A small image autoencoder, trained from scratch.
Data: trained on photos of plants, animals and fungi (iNaturalist), 14.9 epochs.
Rows from block 8 of the encoder of a small image autoencoder, named by matrix and row number. Rows with one number belong to one channel. Each number is 128 + 24 x the weight over its row's rms, rounded and kept within 0 to 255. All counts start at 0. Numbers have three digits each.
After each channel's rows are labels from the 100 images, of 14976, where the channel reaches its highest value: "strongest on" is what is common among them. Only what is clearly more common there than usual is listed. The data: photos of plants, animals and fungi (iNaturalist).
# c3: 3x3 conv (encoder.blocks.8.c3.weight, 512x256x3x3, each kernel summed), inputs 86-171
# c1: pointwise conv (encoder.blocks.8.c1.weight, 512x256x1x1), inputs 86-171

c3.121:090104123124126160098141089116177106120121128110156108133150135126162126113051081127127109127136135095095182112146126146132113137107134167128135140187121119080115107115109108138129137112120099113115138174095119105045111135104143120119101112073127134138122092
c1.121:143130117139141137096170143156111084170148141149135145145097143137129125133063086118140140105120128098117171104101121155142110135120173196123148134084139118093132148146127119116142106118102127118140154154112128107097118159103133143134117113134093139148144142
strongest on: order Lepidoptera

c3.425:153172097126122124149133132082155123088058133079130132113117127108147138169093141127133158129140119157135133109127114122117105114107052132153128129125145128120120141131112140136133132121134137113127139120128123146090135120129093151119136117136129105105113138
c1.425:119123127150134169139158116085141126150098127132119133081141136118111119212081127128131095152137142125130146105140112121117137143134098144135145173123149145125124146152134153146157159134133127136159134116119130114087131088154119163128130135095107156100125127
strongest on: class Magnoliopsida; phylum Tracheophyta; kingdom Plantae

c3.171:118151132133106134114120093131118132095108123117099115101101123128101101108098110105114081123104111119117118123101107094121125091104100113104100100090115104114112100096100102119113095089093099102108097096100106101090118113110100094087104106124102153108097102
c1.171:149159169139126142154142106156134151099150154176133134092154123163136124122143162129132131144168093128153148100125140120146162142116145105163148114151128126131111148110106101123098114124129110105163116128139092122105178149130121129098128127158109170133149098
strongest on: phylum Arthropoda; class Insecta; order Lepidoptera

c3.490:168127134129144137128152130134180125161115150094156144137159125161169132150113143132148138128162130135153156140122141140126149126152102119148144149227127145138155155132134118125139137129166134098159142138146142153160135145135130158162099148124137127119163114
c1.490:098119121139127168096198101116113146146156143107099145120127121098141132123129133147153137121161114092114160144107133143101141116135118088135109132097103108152143120100112108088125155118119134109142124113121137130125126118096129114154107166179104110117124107
strongest on: kingdom Plantae; phylum Tracheophyta; class Magnoliopsida

c3.409:122049092138126146142082114092087113081152152142130128148138153150105133112139108134138174108127120119142153121122115130118120133109132139141151054167114115118112131158121123118150104126123109107104135100145127121133119121112132128124118117103105067131115099
c1.409:124112112124140120134113144086114113075122127183161135138138130157131158100164079130175169097139135132132162114145133139136104111114143126117110064156114125137112124130111115137149124113115124095113130140157094114117139113147136104091135140121118132132144085
strongest on: phylum Arthropoda; class Insecta; order Lepidoptera

c3.390:105172125106146104098121159096095078117105094138161102100144104108108139107143124134119148128141127104088099101133126125118135125135108105124111174091138122122157154134128149144115128151137126125098131157164126144145104153129093135089150075139133171154160140
c1.390:107146117090169046079181166127132110120105128116139116122143089139120148108097125194128165146178107125104120125164124113122116119144131138126162113152104126130100124132124139137140139129134126143125114110124139148143104138123166110158132132104150168137181143
strongest on: class Aves

c3.424:163157133124134130194124145128153138164069145088108131130125117121193142166142130155109154118115131160139122125137138129123104114131059103139167103111129162145135126139139108123107120122122107123152150137144142143172127107142193153172151144152153137113135133
c1.424:157154139116122117152117120107145149157064158096100111106096136157107137164158118182114139157124120163125122109138118134154101150142057110126161093115123132139127136155115144139150133135130116128138119132136115132103133123128118150109129100095144147105143115
strongest on: order Lepidoptera

c3.26:161112113132142118128106146129056132080171106119110141144087100083115102142160107123120158111105116079126081118096136105127098132130140094090116130041125103119124107124132134131142118141107111133126130116148118119145138119150113123131149110168126095129123123
c1.26:078115140140109130118129116137136098143125128084173120144176110152129165152111111133147212146221118110106162074122146141116120105130122148148082125167118128149109139116113193103130124145153166160150127119145105139087140137149115121110144138135132121130164147
strongest on: class Aves

c3.10:111243130107123128144119120133112151118141100115106121116108078097189129122107102097129094115110145083111105119139139116122114124147101104160206077173131120128114144087138125120105117110147133105104126152090139133091096108107128113116127131148132136124101118
c1.10:131104129134131079120113111143127133135121128106140138202128102091133140108136142125140177127126161101133151131123133119116146180145133171128133132184158108111117177112140117142138125154134149121134152155119126148151131158144142155137147154121109141139108144
strongest on: order Charadriiformes

c3.227:101176141132103113097120109121103136118160130127153137120078135139148108117109089117129169125129127104105114136120115109138106124089131121057067077138115089141122063122108132108088122095066085111114111161120086075130118132117116117130115118094111102118109134
c1.227:165169150137159108101113107100141139134124121136171129121142152163158120143140100098163197158198134136140116126105121134142148128111111122124153158152136115159135125127105130112114146126120130098106143156149147117160107111179214122123117119114069108158128136
strongest on: order Charadriiformes

c3.510:111218173140129119135145158162072138091067139124118133134135131090185122120131102141139160130146131113100161108068137152130108156123118147146171219175153165154149161143127129160142164145153133155148162199138125124159152154133182140125130112119122179141132118
c1.510:101161133131098173118135126181119119114070133134148103125132068121185117108134121107147132116117145110123164070118110143137115102108170168114156165181141151159110133125148097140125116154121103136154134133168111113179135151139143115142101102171131122162164063
strongest on: order Anseriformes; family: Anatidae

c3.492:145088075109113110122117121133152120128117150121126133134121130116127142157131109128118150136184134136121136138161089148135121124128136140170138134095108144128123165122133158102127119125144133133122142159126138169101137139177132147115152132110106123094109134
c1.492:095096129098127151127120131119105140092182118066110127118126139151138136146150097132144124124130153109118123123134083118143114143143079150122113147097109128146142131092130118162128149139125156146108117142156145127111114108186126146096118143114128147098137131
strongest on: order Lepidoptera

c3.153:109205170112128112113140128125096124131144123138135124099140127129153130139133117135137158121138125134126111135130117118136168129137132114141189104240115103135126142125129114120136126124176130103130124148130148127117090139135138126127126129125115136129144137
c1.153:134195177073136094110139135111134085111141109120101121087119125130139112122129116151155144097137107159121140088153138112089130123118132080119138122165106118125117124108107125129116100103113080111103101138139092100103128135120180122103097141115129151150152134
strongest on: phylum Chordata; class Aves

c3.140:109182185138124106091162117147141128149150163113205136116179136138136120129131130150137107133112134107134136119170126119133137128104142111100165071224125074127125092124114095118111119142136129109122081116128132104095119140137189112127144131115126168127141118
c1.140:153169172114094049092113140149151107135173141107169111123152109128134135126092107140135165142198115146128107124153158130116140113128107120130200110222090087130138117147111141128127104121114112126099091120132114107119105117158205118121122105131104128120128120
strongest on: phylum Chordata; class Aves; order Charadriiformes

c3.485:136037135134115135131092120104195122095174131149144114137148136149163150094141114125134119121122154114141147128148120112153117136135120163134127080091151154143127147147143163123128128145129129145111150139137133145131192134114116118066124110107135083132124112
c1.485:131042128141124147126124131100113118103127098176146123125166126122123128103157139129136108147131135105131128135155115101147139131138155161136145086075138135159117136125143132137108128150112129135152157105160135131138185145095166115107127139138118137134136116
strongest on: phylum Arthropoda; class Insecta; order Lepidoptera

c3.181:121131111135128172152077124101136130122197118110160116122152139123145142128155104114113193121133134124137134129138104119141114118132118131147114035180152120137118143133131138093114084103150111102077128145149127123142102133143179124090140116095126100110122129
c1.181:116156108114154138131116138123160135146173129131171127130135121180152141115179106132144139134189122177128104123164113098130133103128140110139138147171112105159126104135140111091116114130119123127097108138150128129132097159122255119107164135111140097110143130
strongest on: order Charadriiformes

c3.72:167151098119099117152131143123175143134167136145147125106153125138133154129105125140126168152171120161126114137159120137134105120127140128162118196087118148142138141137141165133139123140128125136114137158117133140144145126133255135122152151128132109127118138
c1.72:134143110126101118117122144116116127093117139091117114108108117116091136177123100150140123086118129166115119142111112137151105135136092139109112114093107133134118116177124109126129178126110115147123144122131109095170118150165184159116147115115141096083129117
strongest on: phylum Arthropoda; class Insecta; order Lepidoptera

c3.370:117078132130120119129123120097076118104136124138114125123121124086139111101118107106126150100108116127127139122100144126111126138128142117127161203105133114136107117122117111090115129138137128117118111134118139104147095146117178129095106140079098087127106116
c1.370:161085132141146135113119136104155131141162100136148151115182090159175110092155157114146172175178121139134144126151159131140188122143129137159184187192110127137121117150128136113120154118145155118134105126127148130135092137129248167117108158109121113125153153
strongest on: order Charadriiformes

c3.359:134143204127133086066133137134132111154143136160122141167123148106109158155154108140149173115154124142123148146120057143143136127147143128148135084164109143145150176138136120128142120142185145138115135125150141153170128151171180119172132147124112087128133124
c1.359:126128152135129073051187123140107115140164113127122140170150149129140115173133111123118120130141091098118142183141084119106158149140128126117104124162165152121131156139162122150112139153131114136174135105157119116139153112142166137177118135134089132103143117
strongest on: order Charadriiformes

c3.127:098152131130117075088163125112096126120156126131120121112106142144142128102066107136140127129132142159120130145132129101135157136109126126116112151174112097123124096132108125145111117106141115109117101166091108092075104127114138080112131139093120148147152097
c1.127:146151166149135053068180114169140144140164120178122147127098135117137136102130154113138158145153145135150117138134120123132150161153154146131156170171112122119135137138123126137136100143135144128140107114129141176093128131127174080126163196094128140177090125
strongest on: class Aves; order Charadriiformes