config.toml
model = "image autoencoder"
dataset = "photos of plants, animals and fungi (iNaturalist)"
train_examples = 155796
image_size = 48
crop_scale_min = 0.7
horizontal_flip = true
translate = 0.06
color_jitter = 0.2
bottleneck = "plain"
downsampling_factor = 4
encoder_arch = "repvgg"
encoder_norm = "groupnorm"
encoder_activation = "relu"
encoder_weight_standardization = false
encoder_padding_mode = "replicate"
encoder_depths = [2, 2, 4, 2]
encoder_kernel_size = 3
encoder_stem = "deep"
encoder_widths = [64, 128, 256, 512]
loss = "mse"
latent_channels = 16
decoder_norm = "groupnorm"
decoder_activation = "leaky_relu"
decoder_weight_standardization = true
decoder_widths = [64, 128, 256]
decoder_blocks_per_level = 1
decoder_block = "bottleneck"
decoder_attention = false
decoder_upsampling = "transposed_conv"
init = "kaiming_normal"
residual_init = "none"
optimizer = "adamw"
lr = 0.0016
beta1 = 0.9
beta2 = 0.999
eps = 1e-08
grad_clip = 3.0
steps = 18100
batch_size = 128
epochs = 14.9
lr_schedule = "cosine"
final_lr_fraction = 0.01
warmup_steps = 900
weight_decay = 0.1
Rows from block 4 of the encoder of a small image autoencoder, named by matrix and row number. Rows with one number belong to one channel. Each number is 500 + 50 x the weight over its row's rms, rounded and kept within 0 to 999. All counts start at 0. Numbers have three digits each.
After each channel's rows are labels from the 100 images, of 14976, where the channel reaches its highest value: "colour at peak" is the nearest of a few named colours to the mean colour under the peak. Only what is clearly more common there than usual is listed. The data: photos of plants, animals and fungi (iNaturalist). In brackets: how many of the 100.
# c3: 3x3 conv (encoder.blocks.4.c3.weight, 256x128x3x3, each kernel summed), inputs 64-127
# c1: pointwise conv (encoder.blocks.4.c1.weight, 256x128x1x1), inputs 64-127

c3.239:521462458485462497554498564473507451459392456508444430481461474504499428439448424500471417462488468433482589473489425470429499447487417520457389491500397433432451453445462508452435432415457467
c1.239:420452543547525472513622611447576569580534455554545562570510495480451449543547498519485493527495524513554425469507557524481542568498556506439452458489548430495519501591575513467506569568451515
colour at peak: brown (64)

c3.218:437493468579517520397528505514468553553519500466552534545542588501504520550432510505477526566462486523538451537502531435546510526509550452467520498495509552588487554517591522473503510581486594
c1.218:455523490447508527424500448505416529406459465503513461513470481478486491472457331524462468493547476516547580489521491555465497499551496508478456533484546525556506530549534578491512469466517379
colour at peak: black (62)

c3.88:448462519484486533553489488512448483581472478458558490533477569498503482514386449505449443441442442525426488495492441423461498495484488501469497500497462447451417454469475462420437482454448521
c1.88:488496466505512476527497397583329446507398510512461505526536484522485497504514528487593524537541537491542528394506502399572529461591477511462475512527440507521448556536452492448493411501478416
colour at peak: white (89)

c3.150:498411479485424490525497444488473426492385391417476485478458580500503471478342488505422497469398448451475491445441467380470498479442468489498476499504431500489412474524467529386484478504448485
c1.150:453443481490454484516532380480507480458465399418550499540514591504547554520556493466491517518519549482515369519559465529474480551438442488549482506522487487500496577552511586453528553529503555
colour at peak: grey (99)

c3.238:486524458510516514584543535484519458541532509481506528505533614501493482539512524511523559597497454554538413524507548503525497518470548501479460510495515489537500476547602551530518522528523548
c1.238:585504472472488567492486453494475504431504472480541525523492478523468479471510516518517448548536380525565490485407482544522464506545606514413528542497513522533473503582594459595513506490462457
colour at peak: brown (72)

c3.144:310473529498494530497476560493525507501437510494464521492497491504499491475500427497461541425512502485461594478505464448462502489448520496515557490498503531515498418505536499513461452499460468
c1.144:362491579453527536412386579446519499480449522481459428514530466503485564591491491477535566525579553593473485449496537493482497495514515520512555504458543565482516394419528433491486401464493435
colour at peak: brown (57)

c3.89:392461458495466407492402326500516432519474432467465521533473475492497417479488537495471482490392406437519348470452531467506493453418485436493501498498450552551534513461433405416478509508441468
c1.89:446508579472453453356423461567593528426515468443529477535511520540532497487564489500483501454473503518505472504532615483516546504347496434449527505507461564534569473380500452509490437479501502
colour at peak: grey (74)

c3.140:481484526456446499475578490487478447474392413553494540491513618504497534528515525500444538471515554529456696463495510498471499519436471487494510489493518520512466478538385598483530552521498501
c1.140:508503399442466431519450538468462493392439443494479505485559598480501507546476502462505567528527506558424495495436412522465494448453375543503526482494504480548453548442425600471526524604516594
colour at peak: grey (77)

c3.204:506553498446501487468604532479422485505509519549470508485537629500497517512613472509579520503558542546521586598556529542489499497523513554517491495509517490484583533555562564556545545508562524
c1.204:490508516483516432541467517431480489489518538528532568511510518460428466551570442468470575500466489456442488524457391526537532427461639442496521500484469514543534491420614484488506499562530476
colour at peak: grey (78)

c3.65:534568465533518483461494420500458545476416588600556534486531510514502518444453497505471552614535514475543315584442502494541495520565554434494482479508476490529458521479643506577548474510508540
c1.65:667461486538536521572480398437528472483502418549568494472454440548496451395491525533553556579520484477479421452498504553472439503568568543434396507525431467483502538521543497517509418521476442
colour at peak: brown (73)

c3.249:537511565482481517648567531518560396525512423561547533521497603503498520527562528505516519470522540526486620474524544555504497499449509587484555495499471573505539510626464592537540581520512509
c1.249:490424434482491489499544326471478414526461412523508479540515612483457491509511431506504612496491538480491461499499558555454532556404468603466499486501512529508467550503562471470578616599505524
colour at peak: grey (76)

c3.145:467506517489504517450494535513555503504440510556387510457506553499496450481388521491421504531474464489495531496475490354521497488495485471532471506503474472509447498458514480356493472502478512
c1.145:521483480510572492491482477504608491535533502519469535485564520463474488480541482464492546557484488501472500494508489490511483477372476455533467427481572519512514441481542551461487486483486519
colour at peak: pink (40)

c3.14:540396479502454502506528463479439476471460464481446453476436468500503420433369439500432445454429429422494513457437459425458500443469453473488460492500432447470432445470422534419429488460446450
c1.14:503484502519534472742500449581447518494525553488485470408528533492492466486537529495486536488504498446551426487433514485518488521558541472537492507497532468432453525562515509511468575536485466
colour at peak: pink (37)

c3.162:256538507438482448380485626511524508444486458599477514444519498485496500537429567528542503537504506526518493513446493528500516498388514553503433506497447501534524418529558504538533521546492437
c1.162:424468552488546475455477453531507490507451494532629597554472491507494428498544542523485416489523553476511634449489497523503455471446482585492523550494453497519540490450632471546584505499442409
colour at peak: brown (61)

c3.196:375496460480483482506488514441492491416451524498486455454555633513515494512472562499532492508493526445488505615470529546525494491480457618465454502501476486533484495508476510499488516504596490
c1.196:621500443465464466566478433503516503500481417493465510557547441470469453418467554460543567556528518503541438438422494542571511507446496539546546584505473500554559478434431450560479485637562422
colour at peak: yellow (71); orange (26)

c3.32:352459455522512476465464468532435487493485542611501491515497506487510457489416477516490560554524477523494374499462472428483509577565551640579537479503465582538481553433497396531453486473508508
c1.32:532565458487462479489414507514484515498455532564475514514547523475468447422586447476522635441684503567463437595610511580522447551579495429595501455489466545591523475503498455509428462429535494
colour at peak: black (59)

c3.228:544510541515522538573430570519498630540536546518479499494466501516489497474388471504439478481478494478502592503471444413490507518520496446538492496510477465508433459491454516444481474492483504
c1.228:523511555557571546554513509542434573457490587560459514420506562502523545471420495486465479497534542492555741498501505525495493460497510524539477510505533474536460468494383544506461429483512426
colour at peak: white (30)

c3.149:548414487492447512495498442494482475498438452436433448474446468497499437454364470501440450457404418449470468452444450403461500430457440481499457502502443457493433453458421429399433447468427457
c1.149:425491547486509507472468501601632555456470401504482457578491560487465443557596535472574440480495483519510590521498523443530511465425540448575546424521526462557517540592485568450540487566495499
colour at peak: yellow (31); pink (27)

c3.148:446593596475576543628536533533646550519588572548529521495538529486521561523516501487445528501527553481504557534554517473503517600498545495497554510473508496491529465556525500516528500517537515
c1.148:345591500505513555441405641497571493558512523576462513476561529524510555500481512485562517513506456526570483521517480524524519469570464554568489478492587596534517491495581612443536451433510482
colour at peak: brown (56)

c3.161:332498507524520496601484548519471534508456536504453448496495461484498472462485486499480521553559519439545436512491456505514500493457524507525468505495449549523485469510468500531494503552470429
c1.161:361509549526519535560532514493547512509469556514495380445511490503490461522550472505575518504491540510552665508576508532510513425486486475507546527489516484509548419490429543518513532486452458
colour at peak: white (32)

c3.100:470472469508482524543521484502537505485498486482511521514527511494495524500478500499508529542492484470510681520478491485493504541454536516474532495498473508512515505586502584517498482517509508
c1.100:523493504520508448451446453495502543501545517501516539422450446472500654469469520436447460492451442489400590483484417633536504585507525533466572411437503477518617534444520499449484513430485522
colour at peak: brown (53)

c3.126:632548574466512505445554567513444633506509574569499506473466489495498482435436514499462481538545486445508508505500484435514489504478512431582518504497540467501419517459489491489490495491496527
c1.126:522467523534520478638623486477517446524598546500482435421509516453498498442545499479498467567507422421413535511500493533500535536515474524566495488501475363455480549580515553477489576564499514
colour at peak: grey (79)

c3.10:334518533507577526645513532548561562554614579578494520530506570498519536525429487501470494438471494535470607514525510469517502558494547459510559493505449496513483486477469474489511591505476544
c1.10:377535503520539529575493425590442537532493557614412510455570514479462450484433482520480483498523516535536499502504481485542473477523502485453563494521453481545509476473415515511505528472524481
colour at peak: white (44); pink (29)

c3.194:403572465451556487446503587487543461519541461530558514502518389492503522505525572502479477469483522423546483598466545585526494516506447707432510514500517461490543470448580556505530516501500475
c1.194:433575427501555483578548496543556514511547555469521547523555515521482450473473574471419483430383402516514534577495446492518506466455487550459563481586539459577559478513636513484484557588500466
colour at peak: yellow (34)

c3.76:485459458497455462428492435467448458467416467514428454453462417499501424404453465501470462520499470394527474448426467437486501440507447458481410499501474469481436489465453475464457405466467435
c1.76:513464434480418447356343414407485414452428477474513482475505541481540518438495499462497574560557503486583467467474523470496476467602513521429466508519453519528474567476506401530519431537513485
colour at peak: white (59); pink (38)

c3.43:568505524472513470480532440478511516481530477436367490508519404508496405515525473472536498562440478553357484443498469368551534521430473479494499516495469479501495593473468504337465497479513500
c1.43:484555535489539485506496504514483534457525485532424508494538493527474432507463528606447421626546478495530467554536503384554507518480495581491506427506419517440493577534513515502525499472506562
colour at peak: white (83)

c3.98:350537471499514518448495415521431536499442464571452385548503481493495527473443495483483471498551545488575342500495504484513496548451533546536463518507504548481516513587548504568531474498475469
c1.98:456521568502537464496456506562602494395514540499443357538548568493468518587504464498547457497492494506479483569553516505520473514482480513546590470505399445489550574470551470468493527457524577
colour at peak: cyan (57)

c3.252:725488463506531468324502456493441478481533497512485501494537499499523494517526471474578515598526503521495416561515521499454493486576537573510543472499520532498500473537668571575504505512516531
c1.252:528548486485536453445460461466462523463535446481511497526504476499492577453555432542491393651642544464470468518537476637387505548480407555526440427548496500451493434539599526619517504479559465
colour at peak: black (98)

c3.104:655488566485489547543572451544521508607516510536447493490453385492489412429463506496463498509496452393493555427392452473497486482411478423501518531476515469525445508419413432440469453502434449
c1.104:487488485538552496539506637487458519544450538534443443397520432501421403521497489536468513539593488419519477578480526618532495463446497463524395535535505508478427537488563543468482419467516513
colour at peak: white (57)

c3.146:259521461474462480522415478554460440521396446545545530489485524502497475467443580495435503541509478410525471449417451521511481509387518530516514510512497532555485483478594493497526501564470520
c1.146:388448533533488513493530560582484445497493486563546519444471391509529510563581560492475527545521500485492396391484557520459474519389433507539509512457486546598578509506588470494496510507478415
colour at peak: green (35)

c3.39:567545507533548497529405539484498530542553516474634530499497462500479496513484540479528479483526475579481291520523511576521510557555528500512519492502587570516534472474511409615481524502485512
c1.39:518502467472503601484572419509497482472485491492555457482436516517489524452533499557475475634541525521540485521521558503552465565579392518505512459540505526545488533536514488507439476568475455
colour at peak: brown (51)

c3.159:469508523475525430513402468550496435508609499521484547455515566508507501487631493513591550546502508499565494545489500564531502533531428570508566505533447560529521533516484545502525498499489463
c1.159:433455472464566495463519515505494447521553497505495532502525548516474504541559477502472511521508512535524389639531525493496500584480525514503490452523429525520548461516515435467507563437527496
colour at peak: pink (63)

c3.78:434496489479460417469507525461387459464446480549507490456494469503486495466443556505454509504529524469525525543457489534495492479424458458438464501496470489523490461528314513497509460528539504
c1.78:554497564498507517475493530502465489485532536476475549587432478444454474493604600476533456493522482479444527368482506532503607482424544507534484505398456513544605413461424444511485560512459421
colour at peak: yellow (54); green (32)

c3.57:582504503450554518535460524516526442471570587588423493415494447497521480500595550486591562534510478579586514481498571560540502471448478376609435497484519452527497504466484601553510488541544438
c1.57:557461509505464499476510495514421515561487468465565606522409518485501504455498537489553562476493452473547502472436555451588469543439605456522507535512535531493444392480556534535472518484466565
colour at peak: orange (42)

c3.229:489539454473521478481505504488461496444514530516542515508493569497476570501527540493471511525546515505485698511511479507537476523484462456466513501490473474543501523527342545519542505518574478
c1.229:590511459505420497555496467502508475450448504557456533499462536489479523486578549509488512487514437470492594342516533496581530487464465417526580387483444477563593459553321505465492484506517407
colour at peak: yellow (63)

c3.26:334499476488572528668548534511536585518592578523553524540528602512511487549434493497514487480480446553450451546519469455532498513506532553493505503504538488510484533487457554468475581492468533
c1.26:382537496497557573541552403485418489594497501543565537509536565498535506491476510517543496527506482491497540425491482521540488486583553620486506459531545485502530543477410507553548451535474462
colour at peak: white (36)

c3.225:264535462468526428421451460504523493464466498540547483534523502490514527501523503497515536522544530517542372522550522532526513521490491436476467501510518523503562559576546510522552522518531515
c1.225:516476544413552449487453485439532476410560521550527446524555516524523492562574527566593553490454473566518409584527509501498435471531466458416508444544498489512601526458558517491515539427463502
colour at peak: cyan (34); green (27)

c3.216:628550477458521453583506551480404539449424599592471457476540547499505522499461466502501502551565543581564568592542555549487499485566435569458416499502497469461461533480597599520520442474552523
c1.216:630454585512481477445539543440517532452594519519562498541446461446508501528509577482556467480481523504484453466446550557588482503536503594451496515462480524482440428465643493457526497503478595
colour at peak: orange (36); yellow (36)

c3.242:434510497481494479504465550525580525551576477482555535497487599501512555586540504495519528481481520566459479469487483491517499528459568543482482489496603534514484519616446522513545528565517535
c1.242:525436497437479513440485460532460487544453461494532474530436472469502597616529523485483490494543469496545533411491413551574508389500564566512458516448510460556472533447409469518499472595426464
colour at peak: pink (50)

c3.31:363534450488518474513432480512561578511550611528392476531511576498487568528532462481500526525545552523518726471524495392516504538506519507525509490483550509525520546499459566545546473521541518
c1.31:405614525557589427516459510503547488429471531511412475434576549521490470464472465518538489549545511562558574556533510450614512472604452430523521487471502511506460509558534574504543542515536490
colour at peak: white (43); pink (31)

c3.81:464493502578505502507489465552443539510473541514468470555572525509511503514460486515549560562499502534545445517549458504477464457562590541505496491504515598501529494538546552525486468538468481
c1.81:568497472463537483464527473523456454445519514441518468453490517379484521607562451497522540444627501558494497439579527535421445465517498485519492495473458441423547503465499470518512512421537516
colour at peak: black (33)

c3.158:518532475515535541540498525506434530538458524558606518531543495484497505506417457513527504534512522500484579524537483553531492562511552472470496499500532513476504539583558586534505483489526527
c1.158:634499376474468505422513479402419476543521533484544474507496470496531480517572480492556522527492446531510431475481520529479481468579484563414477481475513526491531597641415519455477454469567480
colour at peak: cyan (26)

c3.59:285522480505460499424573559513466505510431468538518497502483448493501499429466498510428486499553538387500442464401489503497509535416519471464474495492557525513457507513481504557520468515515475
c1.59:396489599536483456446475553502606525443608426522478431570497490497476508448515580485516541443500535466584432461502566483532494500460483508543466531482527491503568511460511460537503505502487478
colour at peak: pink (31)

c3.86:505570464494514456458426611506443520515386524520616533503500470508502492489409491504459506526593563495468458560498494569484505558513505454423486490495587530491477499506563548628545499502525559
c1.86:460463516493495481434526583527482465504465455507498452522480418474454501496470584479470556587512527539437437481545520495508434455458429416431460536519399495502491510593522566509544470478481442
colour at peak: grey (78)

c3.23:458474499489446467519484501504423517491484426474562518500418402502493543484522481499532485361509540470483476433461482573446497512434509473460525497495551525490511397564363464569507503517511400
c1.23:435490466516460427576504578500429527461511476556490535504556485499493507447547463500566511480529504482508485498444445366527503570532553504492552509498557556557515515603528495530547469550515469
colour at peak: red (37)

c3.233:541521471466540494506426443498395493485527522520410480482518438505500491475482406492436444539429519544474682496516457491515511508482448495474490508492410485500477556479637486367463438454475502
c1.233:525501448522584527536508498462400520467434513504484516537578496578543447524431438418475484599492463481588481588513526558618532539533557480425415517510531535452476599499615443452486515525504504
colour at peak: white (61)

c3.151:495462441485459399439401413470492412425541417432527466534474446499524489485524548499530473534445456503499495454446507500501521503468441489537518518493462467527524526483429503459483475481481441
c1.151:464509451521525418431382478521523472436568463452551484550552546525561489545516516491500494538401473555497629538467452541576482409583454592549521503494538468496525597485493528455518499486512518
colour at peak: white (57)

c3.116:515530473502510513302457506488384552521421542424479485525510513494505513481405487493495559629570528483544476553512457486564523524536538529468511509484552507510454514572553538543515493528517552
c1.116:498480525503477525422549555434510460476470567441405352481489527501453479568548497504582536539520500569552499533600512534462499442494382481527562548506428528545531439459378496539488537502518499
colour at peak: green (37)

c3.34:456479513505455515494485475524443511523389476476377445449451492495501479421494489501434505513511497452505510453443457455487499428389467451484449502503450475514447438471375498490480447505467443
c1.34:454502591509499506464537518536562524424501532482375381386549524516524513505662535474588544512538514529497559520543518527501509426417519429553473501544453400523542436548495466491455565516448482
colour at peak: green (41)

c3.219:657482504464471528446529453514408559504535501491575550515547557499498566451590479508461451442497553396511585489495517579486486523430484591504600504496589524473485479579425523501444494493560482
c1.219:453475529523484442508526513537485521518524475537485471495585526449462607527496477438469526444458563460457510531485464540528506508430484508479494557504591459467482533527499522451386497526612458
colour at peak: grey (85)

c3.184:559490497446451348478498477443393473352506518515417425444486445502500474459581430498580459525501493496499479462520503534457500416523417536494403496501453427437522513522473489479492465412521440
c1.184:500499594566533447529484600444533530505483472596600560526493505530513519443523535514429475488507535499430358481459538454552547591461609480619522486544532541479538424561473445453485541559426562
colour at peak: orange (28); yellow (25)

c3.200:527517500462490530500595571523555424515557490450475534521523553511496541523539482505495461459422502562450724487549478489531521517432509495470517504496460465472509530489607511391487502479489545
c1.200:501500473553518496506590500501552520462505512509493516489557470469430407441469481490463547551473530542387449465477479457606524583462503473410501463528440465501447560502572530431520623447503520
colour at peak: white (67); pink (27)

c3.77:377536472470480448428486402498460416466466504548599591510528610499494552533540502497462543539583560467516559589508542625507502562528559567499551503505538516511550493546587517647534546556555553
c1.77:457481401432460413535521438484561446484440504386513546479488568511496485530533455520503500458475515423442358567546482496451487528483469549521517536485497512534559507522548473539474601577511516
colour at peak: grey (97)

c3.244:568484443461442442485492476477370497482392489501497468483489439507495491463470399503473455511534525444498424441500461523447507519513459548426476507504506451440438493502496488502465415495521473
c1.244:553518528526540463537484483501554470486597507520532566470549481480498539544719579501562514545490539454454514440547538580469509496487498600470568436498481447490590543611525459525438479549450506
colour at peak: green (40)

c3.199:444536462442444390471452489450356458472387451501506493496468464499499513447524438497469458422565547442470464495489455556424499510473469469465491500503510457420482424503417506578522456465505455
c1.199:502510516536477353481473513519534485448529497483541517520514515518527502505549542495477453458563546470430332481464473454499546457568529542548540532467425471442569494533575439537517468555461506
colour at peak: yellow (47)

c3.217:687506489477524479544590522481440486504553558514495502443499406502520511485528492503498487514476509517474554524483546489517484493461424555453456500511486434465463473536431513482508521502509486
c1.217:582541528483470458563472506505469510449477519478554552493454523532506534452487509424481460520476481489530567461388439467582496607448511528492577493511473601575440468497423514507565468582503498
colour at peak: red (40); orange (28)

c3.243:525458489470475503474508535481496472469458483472404419474454435495501448424454425500478437453493477448487519467478433466446503437483414475516410497496436402424460445411408508468435450419467411
c1.243:551510574503524514473510585527576477437504522521439431492523438493495502559571538491590549509547553513535440502580473583524499482526460481500547468512463475487521484496441506474504533482511388
colour at peak: green (32)

c3.102:491435478497472505502532486499507479482426471496400453471444420502497419422399463501424444473443442415499493471424453381472501435458432488504434498499443438478424455437457489409426451449425452
c1.102:479497608478518517669558386557568593417545510476466478486516507504467452500547509470420462441518584507593509495495526436499479490437504509570546489504441358488479499529528402462454534553512456
colour at peak: pink (58)

c3.132:422460450451476458481503456521691448505493414497450525483517571499502481544643552494507499521467494475466416500511539537511506493397481460504506502498466525560574486576474589484528580550475554
c1.132:436468427404419472521455482474578397463535457391504522445505466484517527462611425497519452518493506482408470494480541511402526460485558452492602505510477528459524496614526617532509541582513502
colour at peak: grey (94)

c3.92:589476450475492458601534498578490501480427552527460546430563453527495500498432516470510552519514516445536478483454506417508512473542527592597529505515509478534459396509503540538507481551480507
c1.92:539458465529541487496455456505546515493452434428566492512550483469484533459468554491458479448594568483502538435539487548449444582431514482510476552496521585493464408548449474672523476557611495
colour at peak: black (58)

c3.164:463562508514580539652544545527505672608605586562549530482529501495502504538432448500504509496497479585477462570515508491515496516546570473497478499499521538490478534506561483480534466535466564
c1.164:514479563573515520571494580450450554538476547571538426477474443508480469455501477498550458446488469500476396533392489505555537470558584458524511508493475503461478460530484566484565448496416479
colour at peak: white (28)

c3.251:328507465510523523486333482494486592487525529529532458576528547513512555560526446484559537446538539511569588450527477465469521499521521449540542513524600581448561529553453435508503516485500536
c1.251:496511497537577487607555488434543485488481490483425405550502543419487606496532471591528475542646519492530419578586485461463570450489511400511462556551490526561476452545433486528489521399528519
colour at peak: black (59)